From a checkpoint of a small self-supervised audio encoder (BEST-RQ): 10300 steps, 39062 training examples.
Rows from block 13 of a small self-supervised audio encoder (BEST-RQ), named by matrix and row number. Rows with one number within an expert belong to one neuron, the router's apart. Each number is 128 + 32 x the weight over its row's rms, rounded and kept within 0 to 255. All counts start at 0. Numbers have three digits each.
Before each expert's rows are labels from the 100 clips, of 14976, where the router gives the expert most weight on average: "strongest on" is what is common among them. Only what is clearly more common there than usual is listed. The data: synthesized solo parts of chorales (CocoChorales). In brackets: how many of the 100, against the usual share in percent.
# router: router (model.blocks.13.mlp.router.weight, 16x128, trained with AdamW), inputs 0-127
# up: expert up (model.blocks.13.mlp.up, 16x256x128), inputs 0-127
# down: expert down (model.blocks.13.mlp.down, 16x128x256, transposed), outputs 0-127

# expert 8
strongest on: clarinet (99 vs 8.8); note D#4 (91 vs 11.1); note D4 (33 vs 12.5); note F4 (28 vs 9.2)
router.8:160082063066113133105110135141142139165133065187159105131129122106142084126126139144153101208163115161192149159143156145143146121102104094140164147160162096139164099154146156151092209119110125110136168176113101130109149164164145149131081099083128116162176143109068141126204101116102142131126064097106142125135124102110142136074176104073157163204121097171081128080113132095079123107085
up.0:108151107154172091111167139143095098154137130144170098104106150135152179125155062118133184130119149153161114116173080155135137211146145084130202136110124128166080150149137180130138086073089134152166103122139072113114149125155097148151108037099123112077147152077189112103130125141076114158157144104118129175084106163096110081143109080122200107091123133200128110111135115140152110132053
down.0:083095154121195136099133063098117141118200088130156189112160134045128114140162123123118057173145056164167143132162168100090069131166111153161138075117154158115163171187129122159159133161133128116079149157166148126110112127131205119185120186100070130135149128117082077150174102065104122119116108152125129147125097107138119106104135114115151118189148102126158154146170133112098142166111
up.1:085144131106125100145135120082120076189071139211170160145165137127146108114142101093126143102130084152095132132158133147131122098168104129100118177120100118114151084113157129158111119064150206101113130103109144105165179129183076079125157160162128119110098137121073105129109115116155192067158168116155154073149116051117115164147148148173152113147165178081175069065138077134121086121146
down.1:130115063136034154082135126102162128151156162063126107143088123118057102138128098081088090176091198149132125144128155131099139108167158130158084078149119095132138112178076143171108088157199086149108116119162109137098179112092092194120105079140151110128131120181140123094165133095093135178147146095096143105116122164111111093124152067167131112127098109091108117154128058190129143110110
up.2:080140148120136137130119138129144138112081133101106110175075144154147107144117104110163052138118146183159142169125123121020135120169080084070156179114086098145088097150143144129142164152154162096144169087117090131122138118109139193118075043111101117132166137140077138131222091157154132104184150145089093135136125165106149162155081128156090159155103107175137186149115123166153108151128
down.2:143091098100114088144117095125157091099122075166104104103161154147144195113141154118082163120087159140160096139150148156114141191146169159160113105148170165153168157147160099132133141156055108161096071097105157153112106111087128145116151149100141083062054095088095142100054121145183125097107114139133119134112111127138125104019101151119207109086121148094088128168144104083102124134099
up.3:085141129151116122127143173116095110098107090158152120184184155087150087076105060158128178122073110137097134137168199141047137075137112150102113196098151150135142146096116152103155171072111168147151140083142109080149169140175130204127139120061130162118151090114095185118115159155103091124139160126129161124078107080125138121195083092139141111123148148131110137128092127094156178086096
down.3:133081155111098079123112076128099150160108178135123088087102122166095120160170105137113142171113162186132100131124143127140092164199147101133111085115139122104075131134125154112118112100134139144127080065191128131185106168124183054127063160114123127136141170106139137131090151142065103107174106130101094093136122128124179164142095087115153079179110046118159102135116037200115132142136
up.4:088126111144135108121189159191155130115151167126137154106087175064147085115125168091134092132144144199187120129124107134174128136136154054117125165126187098132135200114169107123161111128115178109159109073166113142047108139083151093174096098111196140090104123114180154134105107150090139164119094154139124111109086132096118163162153135084135145122161125132146087098146166096164039085127
down.4:052163113151094139100081087108144109133195085160121151150141092091158136122139115115157143116181099077086163154205176148094131197115143150113151153116152126108112169131140137168140178140144180166150118122166144113124113140154110103124139137075093139153201115138170119112100098067146120113124198094127118115134143129136127157121162114132114174199059138123046125178168092177076158140096
up.5:179086157119161144132095151148157095224084143209112094124103147153123131081097112084116035098107163093140176149138077177179111111126093187161164085118187130108103157119212130139090119126170114163129133120115149139115194170092139158117128089146153131127151143060145080104124122132074133116103080111130107106158076154138111175129141144124135106129118071130166138118160102099132117126146
down.5:092159127145118118148136148140115076115135132077148182112124225152165132073165129157139121158136052165141106094192104081111114145132103109137147181091171120121171126077175165135129128128065135119158112105120097132097088075181153159072158097086143129157078142180151163155155128136157083121090179148106110119112111156109163178130149190153119161113132134060126188089141125162165138077125
up.6:148137112158144115121139124119070114114119148079091170153137111151121142129100113103133079104221185107109152120125101179121142075159114130125063162096141108192142102141107120169118159118199127104154144142124138143111118123136137129135137095123220134127116101089163088119135134169174175150103147134049083132102112130116110064111071157138120090181135112159074140162165168216077082155168
down.6:198152158115188111136139123085114190128084174095139164117124055152136141176184158112127176165187110150157129092129143178131136103163077157084075067121115127102147077127139088180121173151087139137152093132138146122153169113176135119149156071147108131174180119153072107126087108151084130111168087178166143115114157134143122095178154139150098139179152138142160131180149144126186098086122
up.7:102095107109068099103141158159105078139107143145118132112118124094125123131176196106122167141121128152115190136153109155157099083159175099090102141061082163146185137160144121123136099079152116127158074148121163148131149172096117126110150120121062093109106096151123191133084120106170074120144177068169111085109128115076175199184133109125143176113188153141141139155132089090089132073185
down.7:111132085138115141134142130120110192131095135153096025172134054141156121091132065146133116125150118063107130105095096106105185158118137122134101130149222160153125086183125188133142139090115142125138131140143131076139181120154170120070125131103158169097138101194144114152165119165092107157098156182075122128153156116086094150101154056115119145142123122081119144184124180176100128138099
up.8:103124157124124139103096109103097073127154190151118071131111125115127129211117095127120093184110162186170138195127104149172169121185102179106133122120171074127152121180091119138144093107133155119142165121157155104091160155171175145118127147067188107108129126118174161074152079114141103095113118152108105151064137126118140099130173072128155075086110119044162142127135097173094176091129
down.8:135099158033106100123124144131122178161083170125148138095143096099134095137113076103110174192117091161123113130152108140107121092152113151135159079074179112104085135093157112162146103100116171204116130136140136193145139154131081144146100102168150176112101083133168133165122149163043121137163140084150149142178124091173155150059147160108129107140149127152157186192126128128153142115050
up.9:142140139167099094127120203156181128155163141087240105160185089105167114111128068090091137149091075097134134146097094143148145103137123167159155154130070143117121087117072145176177130119163179136051152103155111150119117119134164139098161093130126111106085107093115197145117075137088126115156137122143126135159122107098064097149126059091171140116156108111102110188148092123106141151145
down.9:109089130155092142051155094142125122104118165166086078130108132128116076137157133170110112109075152145114100104173087218167111141168127171135137105118123133124108189134157145130146178185108073169116091131104100153158100164180077092125065105108099115162163127196191150088136134113152113136161142167045131142159099130128110109159060103116124094115086121099116097101166113103111114181163
up.10:185093134160140142180143155161079152084151196098170165156136121114099082105116081094147093090185166094073166157160146122166137135123158118127098127089077095170100108107124144102171154102138176069093123085126098124170188107164138153158081156137133197143065152147145164158091119130150150145130123097079129136104163075084122098150071188112109107123118071141124152117149177125107082109145
down.10:112139102150199189168112173086130198148081193149074108118154065118121095125133120145089159122054102111127129104106158138125113123130125100145130121201117118127127110126195119154114109163181140107162088072138144132172123119137085059102150102114087121098199097131131115090145089158140137092108118181155118173087181129107176114067084069122121107114180126132120116147093130121125119137060
up.11:172122159145137171086092156114116137101052123167116171165114117121160147067101118126067107106125134139111149132158125150141106135193075129122112141149115126157162045151211132122101133124105137183114094118107101154140084106141103121113145107089164136164110151117099103091144116146142087124125121103134100144143212130066145105074157112108141118186158087097182046186171193153121110167177
down.11:095148132099173120099187133190175118194164100109130138152116129050092094095113150129164075154141089095125110128151138124132109076108124100191122133136124104117103045172124149144133125079198107137087092085125162077163150151125169098102160164109073112160061143113131157105110122203182157135096173159080157080086139113116136118159145142131142145111079143153088138079108088112145163116135

# expert 5
strongest on: note B4 (58 vs 9.3); oboe (51 vs 7.3); trumpet (38 vs 8.2)
router.5:102104099130195134098103121161166118110098055160158153176118088116142089124091121145153115173142139182147135108101133109141199119096082140105170180144135139167145080118130155127067157164147167112069159115131098059121166163152203125098100096113166142170121124117095135131121096135105150180186149089169126096138118110125196126107190115094162154198099175174139144129094096105114170110106
up.2:104061088148136174127103108123146146157131166078146108170066119135114123113086138086110134097156171119133147187125116095074110175211100140100135233165196104126163121059129103179144106126123127121176121137143148116110133122124109105170096162130181152141107070129158087121144071114127137136137077172153094108085162158122138123095124123096077150110143168163105080139189156118155161080108
down.2:088132103123127122133030106101127144145081101140082152105175136129156139136179108141126125130120142149045131113137099134096093085177120075127166144180130141130062130081130121173099143136162154096107164073077116197157154072094102175142102118080126122109145137135142130094122175114120159119126163072032174110076110132134185177132114189148145119174119151137108111151128125148119117127057
up.3:079131085122104130104101073195188060112135096117112109076089125153096166127150145160175093147142098165136151126157103135125160132128087159103153101124159120130105071143080155088115128151161120120153187159114137109123161128063101114152129121139158090165194104115141112077188160122113135181193171162138114102053188154141087102085168111111171138109114123127170194098063155131138107113124
down.3:132159087107098153152125179159063088101132137166093107151107110175110121133104074123119128151151176114175113104136140140151104122146116099130148135121169115105140134130107127142133132136163102121174135093098176168249101127166218075077129164157102196125067111120135109163105166115100168102049079115163137160092117125093126178126146129167089130124104088130111198151174117154167100117138
up.4:155130122126120125203127119214141114082092155135107153168081136120122164114136112179105139167124126116208099195110096132157117102055101156092124098117137170099111140156170146136153151094110156068098053165164169132087142130110108103093190155109098133112118135108146123197103056161159168139149106101142111077145123148141134085189091089114138119163104094138088164140188125125110172112109
down.4:103172124100167133092173154104214142142107087179161210134213159151146164095147109124116112153144183117123167108170111161085190171175084136100142136096149119121124149169184157114115173174142067124136161124078109073079160133152128104203085148157143088093135098152100117141103151154111099077155101159116082084127098112088109128151091149091137150107163160101135136135144120154134115135146
up.5:209200185173134137120095127166121168103108107157142107112132161107158062093098169124113108185151094095115106121088139171163151224175112104155128087135125115109140153043149166057143115081107121123122136058144105092137123119125123124158088129115131143078105121147121139136057146139118194140121178168166076184091096101121121116151118143170126137094157102150098143133097103117177110117121
down.5:135174142115106134135112087114141108103088090117153135155072136160114158135149118083078126128081159143127106070089141136116066121114088134123077117070118115099085114150069140115152158155161069148121117145088160178067107157067147133084154119057124140124165120169070126074129108086162085186107203090087130081156175122122123144159138084141103108160104090129172160164171109127153116168179
up.6:128108126107105176103125073133129118099149138081173132131154178095138169129172163114125093129091138102144152141156106180126102076092123151144153156139108203182158167153164112122068166079145127148109096102138043035167145114182102122144157095118125099125134118151139153068155176148140096161109133148111098080136112102082088169095160178073125056131149166145161181113094159113150131111101
down.6:087093167156155105155093089137129122172112148142131132159077177119097041094079092108114157091157179136142126083066147062091123136116102127130128132185089089123156061086116121077101115169080101138116156142131162124118104153125123098139081141194097085105128134105178099176099135100131143140196114115109076208113131213168136117128083114115106119119138116111159121137184113105130107118167
up.7:159120157121138159164078142113087159192143103137116127114183111115103113127100103125099105124088136179096095057091105150110101116134133169097089114160158177094111165082069176110105153081094149081105125160157197139170130139146118175151099059146183193150076117139127164161150094139195118116171116134158094131081176119123109202172102150137105142139085151118116207118131131124143093111129
down.7:171144098126135089094109101112112144179102127108085112133110205178078117101146132090165137120133129163136109163115129139176152133108154152085176131158178141074170144152065115125145074168142164161054131191079145093119154155105143079148147121100160077121142104115060106087110095079136113157112136148139153115183169139066064140157129165162113143142170139094165111086117134148148201129078
up.8:178103116112131162117098156190158136128119064130093103123164109110143096166087117133148181121166128126132135168149131106122163166109097101130091203085133123064100078124104074133101133094106111069084161112087154125138171187139198160110112067141156151151186099129117112098135105085110131143155165143146120170138109082128066134145177166152135077093122171120091131151129143177200051122128
down.8:155102068100130123166151112132125099095173144053117123116045093069140169117132078128154134144141154041073142121089082145106072123116098136115111100134138093163124160154148101100107089089155134142114113172158124063150117107158162128132072126103156101090091112077151142098158166152120177097140136159110144112092147121079178102100125151146141195098109166156158074109089129112203179109106
up.9:077104152126131113203154190171196138121068099158134123105162148171153120125127128106144094150135159107143052121116080104104147083127146165065116130134158164093125109067136159117118139189142142116115164150100224116118169100198103135179085150126101108087143102169147114115175132115122098066085145088111105128067133121141104120108175069105130185145133114130161187113145090137145145132129
down.9:203190125145184148150138099138114024083115180067078089144146098116092155084132104116153166127171067145152091204149133165111142102141128139061118098129186147101119087099096119171141125130098139078092094151088077129159081125126117162125144127133129154146125116158095169095157119107101097185134094182092120107082095132106147130104115165187108123124128139135134186149140112127090165107118
up.10:062161112149085204153096075135090047152132152182163182133133116112140158173105139066125134148159111169141128144116158098085139138122127104162141098118140150187097045164109126135152072116148129134093092131121067058130111098100119159082082133130157133166184140137146110130167081164135116189097153129143138107120124085114116181121110175173188116138074120115170097130167106126137144154166
down.10:120091106117093163136173101152157159086198141099203155149068067138112151151141163154159183098093131084156150136125179070078104169089114119140066166161089128131158170084130063157125072143142108171153094058112117127156152129140155088163121117144163110144128098139101115105084132163120174090105141126136149123175117088127077138141065147107150129123121179157105141132076119097178170103099
up.11:125101143076121105124147094157163151128136163162180091086166083091103136112163089112127138118112100101093126138167118115135092171135106103171102127162078154131136131112142095163204151073126148087107130094183030088101107199104188155162140156105123175118125177114167099174129069127133197120104108134158136060193101187129135131124130093139147105077127143148139109100124132133096102184152
down.11:107081161121078168097138175135106176142157142104146152169154128170114115181138144144065114087113184132134122111139072178153101154079163113105125164188166113112165159115124188140157143092152133178129120081153198183166135087124142168147117128102075170154095107136171142162141161126083207119109154110115146134098125042091155121086155110031138158140128134123101098116147144157110145134128
up.12:128072122144126096155124115147096129179100159160195142164141146179107136120149084099132130177049182069097144127151134091071106120148141095057128156148144137084062155124098129124117142114121167117123132104153155128166184062131161194104084191136170109147111153115122141113104123139188114138117106114083146149088105038134130131167165140127117144054151108116178171159109127163153112083148
down.12:116156157192161161134107104157106170103177093085152084150156159151144105122106163101119067187200153072136071110098149154153114144171189137177182169144137116154164143161071073092146146129161151066143123124149097130110105125142149142163113165146140116153157140154054113136131105119115169140189118078139114193144148123085154115122162105123076110133121137171177161103068124110095122190138
up.13:150165160140129087164195095144069113137147120125144115146179132176111119147132111111068069110188128082136104191141154140142122137182181119145148117171110118116100110113085103084095066149119132141108113125175112123143207111087079137163145086154157183098183147138131120122150185143091127127138129130143087124124149060140229151108126134120121157106059166074152138090141085122133077099121
down.13:109121092103168076117121125127108168100141106139131165064071169155100114161130137166165120145159094166156123171115104111137129143142139163112130160130097124142112089073153108159154116155090133191150163099197144131097089120083096091087148079040141144118105177195167113173175161169157140118085092100071151161064111080135066119126157164131136078124124118140085107093123097127081160116173

# expert 6
strongest on: bassoon (81 vs 8.2); note G#3 (71 vs 7.8); note A3 (40 vs 8.5)
router.6:086141081080175124099115110117173076185094161110162156207118120128150074146124136121167115140103147111118103118146162198118131096133064132076163179099096175123148091137156121157175145162183133065101171146141172094136067135168162166110116103089145132119150168095146164124132114091139136183119135105089095095132103102091164067132145132096155108169102158194069130140153099173158150106128
up.2:142160122109076156153102053146137138145076157116171105119124112116133144099173200148096141150138094101141155096062084132132122144184131109133140144174128161126141137030120212115158149140169154145135136126110076137077122177124116101168123124109128120117111152082100146098161105051152107098121143173145079153183142126120143144148089085063129087146116182138148095096158127193144176156074
down.2:097188152160137149143137103065122126139059132113108206116158126185101185097136159133116141133112153155093145153162061180142155095123138170072099178122101105099120151148126146114125161096107140150161116128127163105123109105140133158132116098166112157139206086174133143135078114163137053136084164134124120082009098116167122085128115143115180136124113096096091140138077063106122106129140
up.3:151120110169089072100116128113117112144149124136123196182109099105090033209155105132165116125144142169105168119134151141112137136142125110129106188086134103113060095135165109133187116102127135145156128109132130106113170112157194181073033127154143149083116102068129165101137116170103118157127105121145101137110156120151109156086088142125134096068177134153189118183163104133092065138130
down.3:094145212178204143127109099136079103107094124143143089148131102121102107079059111111126141168123181111118080113141090123125124031057125150112208184144153081152101123110071062087135170140122138126183164088148153120119091098149132126104160150158165132085135124155133154151114104150114162176125121112091090151136129079168131136111106150106189132128149108180177105129171121122142095120148
up.4:148132105133113145134165081130151080099117123163096122105053116140093151102104120135091132153081077133137133124149120147133137167093071201085175123146215214163097108204114091071132143174142123145165131080151172171125073170076103144134133131167173131163106098133150162071138096136197112139107128159171151149107138080090139133109106118082184141096129117096130121156137109150101104128165
down.4:098210103110107123129165106109090128182114104104116128147123131140069093146125132111159100119159156165182122136126162133109155097113177191169146125175169116160160167114081152090125129143135135140153139122162172141150125131109142200167042118081138156166106087155144070181131193152117132084061161163165097082123134113134187146190177177115119128113119110130165142104150124110105203083126
up.5:119086103102090132171096122067106169071084139136107138153165146199143159158165123114078116154150105097131136178147113122104143079120124105139147171104171125083077146200081149083123122141128165119075150131066163122079146081138121095177146179061113117089087072140156126135145138062159079199100084142153132122158127154113143142122100167151143151118108105170138151159122108106169173112187
down.5:165094136107172152057146109170124164100086113153100145124170117135112125123133187126158107106107160103178141103100106111115125165113128164144092076113075136104149158059078146082180106141122077129121127134135158068108136145132124134118107182094152139149055203152073156073143119143089105061108148134120131202107124093169181129084141174117135105138126108172132131128176044171134131132085
up.6:185087134067083138120094153170114172161171136155133112211115148086177108072142128092140126128108102134136135146135158135153115164156138175051121173112144077160156139106162102137161195131174156156063107154086117139155152165124166142053089096125119179113083104130131104115147096159184141086132108102093125158116131090104117168184062123104142092122117094180142117093069143102132114098129
down.6:165083064118121159162102116110131171052105139101116108133124146086080110085158148132114175138141125176159084181127150100126170142163099116086108120205079108127145045062101064114141090114118130092110127078132113137093127145167117124186112058142127079093126129076111085109149138100103158223154134117124113171144057107110111097123157128105158126127121135136083092103150096124149161127135
up.7:167118156169101132129127137159096111130128162161102103101142139180152161137101092144173178080106114120079115100125146113119169132126143141148158095118135121119121131136181201137066130091157166095088175169101127104137132114110146133114113192162124140153106110044147099115092069119147161145156160143076120152142119100125162107177096120012162080145173193124108096111047129154159066150141
down.7:134185105109136132143117100132164147157062135061141152160085096155131134069136071139101151137097141191126102122082116147157065164082132188163128157155125147114142115109171124129116129106152170079075110098179113127151070109146162113154126125093137099158154083185096055124126140143104129194100133170145058049088134117152131163146126060159082139106121119107120169155165177093116150125132
up.8:073140124087150132114152116154152073134106134116175136176101134092124142147086085060152102186111170133139119126101182172084132109214111119114116134183124136146156095155168114128113151204133118136140112057147060144103135103086179113112141160176133063097140124056115133139125152096108161082174165133141131112138184119114158108152203106084109102155147099140180123114137147132194116093097
down.8:109126082128197077191185119073129173138176108198164121115115101109193099133151080139107083179122131102121108159107120148123157113170159094092166129111102125142168117133125132090129144033142094167157075123152177132093174147165171082150164135067090120134148115119097109124110089169127091167125139100181128106085148131146137131179141148132138163157154139079076128084108081103162106087134
up.9:126101081072152175135132167094165195105087122188153120127152116159156100091150161131122147123112138123147160151087137151124087122133110145119140183130119100135126122125071103154128121115091064168086128173083134118157089170135181142074114123159095123066184066120087119200133188089095099137107144097160164097164182147184201137106157141108139117171157138092162122117099074144084110116081
down.9:113114073127088122071063107132156060102158151156106143141099162083112151164137157110133095157136125128129083097091122146182164088172089129051163122108126150120148117107101170125137183136059125147129169147168138074138113116161128160149164110131125155092106179121060129143191103113145094170151105115124187100198181143120123112150157117149094126146167117181155162134182157110092147096204
up.10:136122126100055120188138097141170067109140138114055103106143134238105159135121130123171136077115076063151118128083115183143166118179135105074107081144113145134147106151127105155077168200126122060129107152148111108149142102145082131117187179130121098108126183118145121119186108078146108090135105137132067148130154132153129156153170147168153110143190118113136113139081100161128093116133
down.10:129152058097095129193127058128119134138156126142103148103126113135092121124099167119162126121147106095112089142172168210126164118140112190135105167123111186094111221190127096116152149115063133122130133151151110084143087166113119170166201150127168147124140113148170121123123108063131160166154196139130124059133093107122187167113138061137082085110128153083096131134112091123143130133099
up.11:111156124138120101228179142099202106103170106120069156112170154165164136111099143122136146128159056130167182115084103163079133117107050176137113132108105171143132160076134141113140129124145128147096199165063098078105134135103112111139155107106149147129192153114105095178116045142114114118091133091127123138140115088126078114172097107138158107103153115113160164078107168139134137188147
down.11:101076099143136087126121099153119094094141106187130079115140119221094145147175150135081082124071070147121072134210086141120123116123149148106133113127178111104136087108164139106094097134121047133110148196104080093128169135124148150101135151092176139102123065168159118089161122199157140106105181127121094136150104164103137163083118142122120123109080094103154197110126132110134081105165
up.12:115073152088153157160152160076152073128092162113114139153145077135105152138128114142154145207113072077128098148093101135147185163052105101126059148116137097067181129070123158135132117105120190170096136155122199096183124097146165116120108114110149140118087102100120099118127093189131145143151146143089140106134140169111170091175128118155181146145162120071082057105144102136126144126173
down.12:145121173117160144077080091148158136136102135167093113140082107084127149094189112125145167127124130123107188123115083131112144119100173148159159091118154112130099137178109165149125101118099108153110135125148088122144096166116143110136183157164091163099153147086079106154162152166040171149200106122135135092207121064136135177095168080105087081100089105097120164118142089086070182178119
up.13:046118054087098136192104130134144100151167137139148144085166146139198168175151107106083171072157125086142131145145159159100113098104094121186115198140115137103143108110131141119108102125147132163127095125160143115154049097103085159188131131115120144177127137116157129055127151081124091098140107208126163142133084098121105143085118185148089159125158160145151149078119156091153105154180
down.13:159129134196115083135172125179092123174107139161110092138171162155099132143089183112105121132077109132197146134082108112150181134112127127159123101071068141079140117114092093204115135073150072136194125140104100143141174090152150134134099140137200112146116116163161102122150123143127097114105104146163138121176121204173146101133103114116139156174115136087104096155060070060105111140165

# expert 9
strongest on: note B4 (56 vs 9.3); violin (38 vs 14.1); horn (34 vs 7.1)
router.9:098097172195117114127141157127088104126133105176130092103111116149161153129119106186092175150104131125138150104068149127109076137104124091149152114164174099182091121136142167125168077125107180126158086008141103181152165182113132092144164114143060178187106085161069112164100157119159126113133088114176135121085118104124108132084119164116128199112093112149127138073111143150151141139151
up.0:113094128081237135129178163129153098156132133207132106125153150124120131126165116143117143076172149105113149101079130149060160206121082092155087134098156137184137111089108132100138184137160101142049135138122100143109140095129107096145113082142086127070118097156136119070159167080124075131118100138157097152128091116196105151143148175101113174127166114143086100173113159127120164097095
down.0:157127125105142158101114157169142165035101091139133096103121134137117186151137126122119098099060118149068186151142131158159105131130109119141178087121142122132141133149121117084115153130124196131084118136131101122141107044126117101144166124135174092090154076122142174128062232139168123136169120119097156067147042136120129147135081133144122107155112073168168174131107068161084131139110
up.1:081106092074081102180148168101080135135114086120113223167102153110132092119149182076110128119139112131089150155122145124138172110189135139119149077131169072115140165102169132114103119156128091167085149110163149096165127166084150164117150154180086092114131155116134175129119180172070141175156144142113123146164131091057106091072133113207130105131135139143081089139147063132158150117102
down.1:191083160174091117104078090125127137078162128122149101187115129132105148173115127123121071047077130138170122162158072099176131129147131114088099126180141082122154178146114098162149102156129200129123152133074131133174140120115102077086132060116123097160120139174131056138127089173102099154118153096068111127088099108157168151131111112080159093131154186160105120120087108099133100108074
up.2:126128108103090165105087161139133159148086113106133130053151137163126071177142087127103093111101170117120132171125102117112097137116126134141156151146116158137093100152126150189127121145096105118159146135126104166146189156122086200097190154108089160137112124179087162082090108141078147119138065151149151123151088107151137170099127150114083186137128185071133123190223088087083156059145
down.2:135195101146101118107077089108114119101048118088075133107156108104109141137139159092108103141162171161109110151120055089134170142118101107123067104128164159136118134136138038181109067111123121153146069093156159146123077159183132111143135190167159101135119128140176108147186108111131128130105129111054124121148133160150083095137059112079095156122075125112113181083135156121140071142154
up.3:175142122115171118148130148147094159138134161098127140192121103121141166114141091118179152075134095171135086114103140171137116131130121179098156166104155098124122077162145168147130098103117146079090041096106103155070142152140123118053069087151150180140169067101127084132123067120144142077117118139190115125142144076138094179146107180139117150120095133222183192120133134169135136138125
down.3:115120125135126088176058163145068189131124131106158082094117109128168139089144156144165132162145111121173111124079128136139114151136117169110159101162094141131119102077156076098138122145124151144168117150124174109156071128141123144220128159087093134125159120143116144121179106140179181159174133127105069120134145095172124133147172084184098102214126099190086173197157108129052133145128
up.4:127106121106072178110165123182124085050138153120127095074110107141107043125103144111087180163117124154154145112147173120102114089140089113154124108083150065173163122106107189169122114134130158138139162146165139159138170143132092153124140140122097135101191110094142131158100129099130091155188091167174089152155158063187161052105171122167083123090160127069138151137147112115145174101150
down.4:128160135085131133111135090073035134164137130148139121108199141118084135119140130144174155122167075164063150115129152184146174087132134141134158138128111165158124097170121101134107184124170169067131127143135119103080108117135128093136113158122050110083095097140117131129140172133139066168139078198136094130125137139062071168080122135091178123079059162092137177114118155124140085158134
up.5:137127104111119112181140157121141071093092127103075127106110134143105126162070169131101090128136099143137152140103182136130147173153147114173159078099097089150113120241167128114146194183126119141174137094089063161111105097140122138205103096141136148179155147128152055114166121124095145094098114121170122098094162146083116079173170162137149107162089099119150120129186086090121086087132
down.5:147119139105132111138141092142119135109091156217104174160113129137155091114173085137081098070128081121153169153199178099097090158130153199116158150115147089142097204116141111124133085137085148168135134127097132101180191170095152181134147125181159138071095094122095125129080137086138176143135102115106172157130117114197128123134140172164175151166135164098205111128109128114134166097108
up.6:135072079093150151185138123136106144078194098083158101092111103159116134140144109106209149126115143111136176103109134097113085137169138100083127144163144183133084141051096149163089130110133105135157131177123107138127052094183126146103071082146129053122161125101180141124129195168187144188144127150087093171080138145103082105140133123112121112096106131105138145131173163187147139117144
down.6:134110099112159132135162102122190128123140120176180096163110144167127095110168152125101111073160112142084141130120083116167113171089117152079131133151169189109123115144125108181101134167174143094171135089095163166120166126118130096140169139169149122097110161120108113188104141142150163071116144049133105146117200125113117171093150155170053095167112113166046087148110120120118231125146
up.7:098129157167043082156089194163113180111151149184173128070123134156115134157061180168099136166158100105107064141160095171098115127081136151070058152133162100114177142143158120120102117115129118160168108110120161120119134123155181133123127081120079123143159126121162163099127099141143136122157156122114081170146080081087112240137180090168117121159125100101112157139132138136146123122129
down.7:074099139142087135070118085107102129116162133103115099130140118161124123045129078172134116086146165148117107124141150031158079068103213096112144065159099135078099088144158139148103144096126141177114105131146067127183133119135203099150111106110120120176106165141149153158144101071119168153134123120123202129166140130141191098132132109143166097113140133156101140150082098136160080131079
up.8:110137125162179165159140104139043166116154126111102159135142089166065197125151083132161136156087109085106101109119092174124105122028169131134178164100125125142118108158138135113164117140129176115095198100115192129183101167201163151124111158112104125107124131144092084124135110111133144143068059153128162106096107094130133105131085149148105148159131093058113133129145163121117080080176
down.8:161120195150130110101163136168143100118213133137080134078133132099095133114099153131104175140145152174104107128119081169093117125126140101184065157126166164129117078143094126138101126093179122078129104173091107092125099087178073177095088102159120101085130171157167079120137109117110121114110119132117118216121078141114131131054091090129135126155185066117130117151193083161090119126164
up.9:075129124100102133167163156128152142076152119115130114053141124096125119161145088116157107173132160146155159154098067162109107196139087186201185166094061115082104172142165134092125110137155109113143152116144091154161097116112137161099114111149049097111149137116149150110053104133096181122131095117142176106109157134115150168112127075127101147211146122071166156119133128154054152116124
down.9:110111097193104094129142129126117114105091106107180176159144131103149166136096131142113113087103127167143146128137097134137089190178101072123096120099092140158099113121109094174150063150108128121184108132111182131168116177065164104070135184159135129151132075099146133158080135135152155120123103135169143128207118118112088081183088090121140087134057097087103099152150111200103060084144
up.10:114159110177105128101078114097078200112093135096078121146135109111160120109142050139125144106120116146111192150122186185098106124164137130144183149163115174158147149182110168147096180079114100135129163175055112127156181126101099140059152101083061128132144117150154171167117118130079122138119108132149127096106130159184128171121141135104115168096107132128118097125212119108047144090132
down.10:169109102160179105127063156133139121076096117074053139121129142121157142139080150110157083112201109147148155145117070132172167125081145102081123100061128125103103152142132064125155131118172133120150148093123116112140084150128108125138181111107135107146060189143195045101135147172123137195136135141097127071109131174067109129170163152111123130113108111118094138151188102157085116114084
up.11:170121149174123149139133149084115124117083113153117178118120168089098120166126144078124109127155170150130124092137144076148120108138098174125116103144103131130115133116164135142086122121131066132094109137215044121164179071083170208098111104153151117109129133187110148167117152188144129120153108160089063150145098094131149185134112125093147189143080062214093109130168154094114110094144
down.11:138103120105106163090143122069182125169149132146122133182153165143171142142078125172171109131127159117154129128124177115154121106134134185083077107145141089110177158166201142137127143117082042136089133091149178105170070154166095115130103137102130073093114137090174130174178112110125151146147119113164134166095118135121098082146102107043144060103122089161088129077112158094100146179089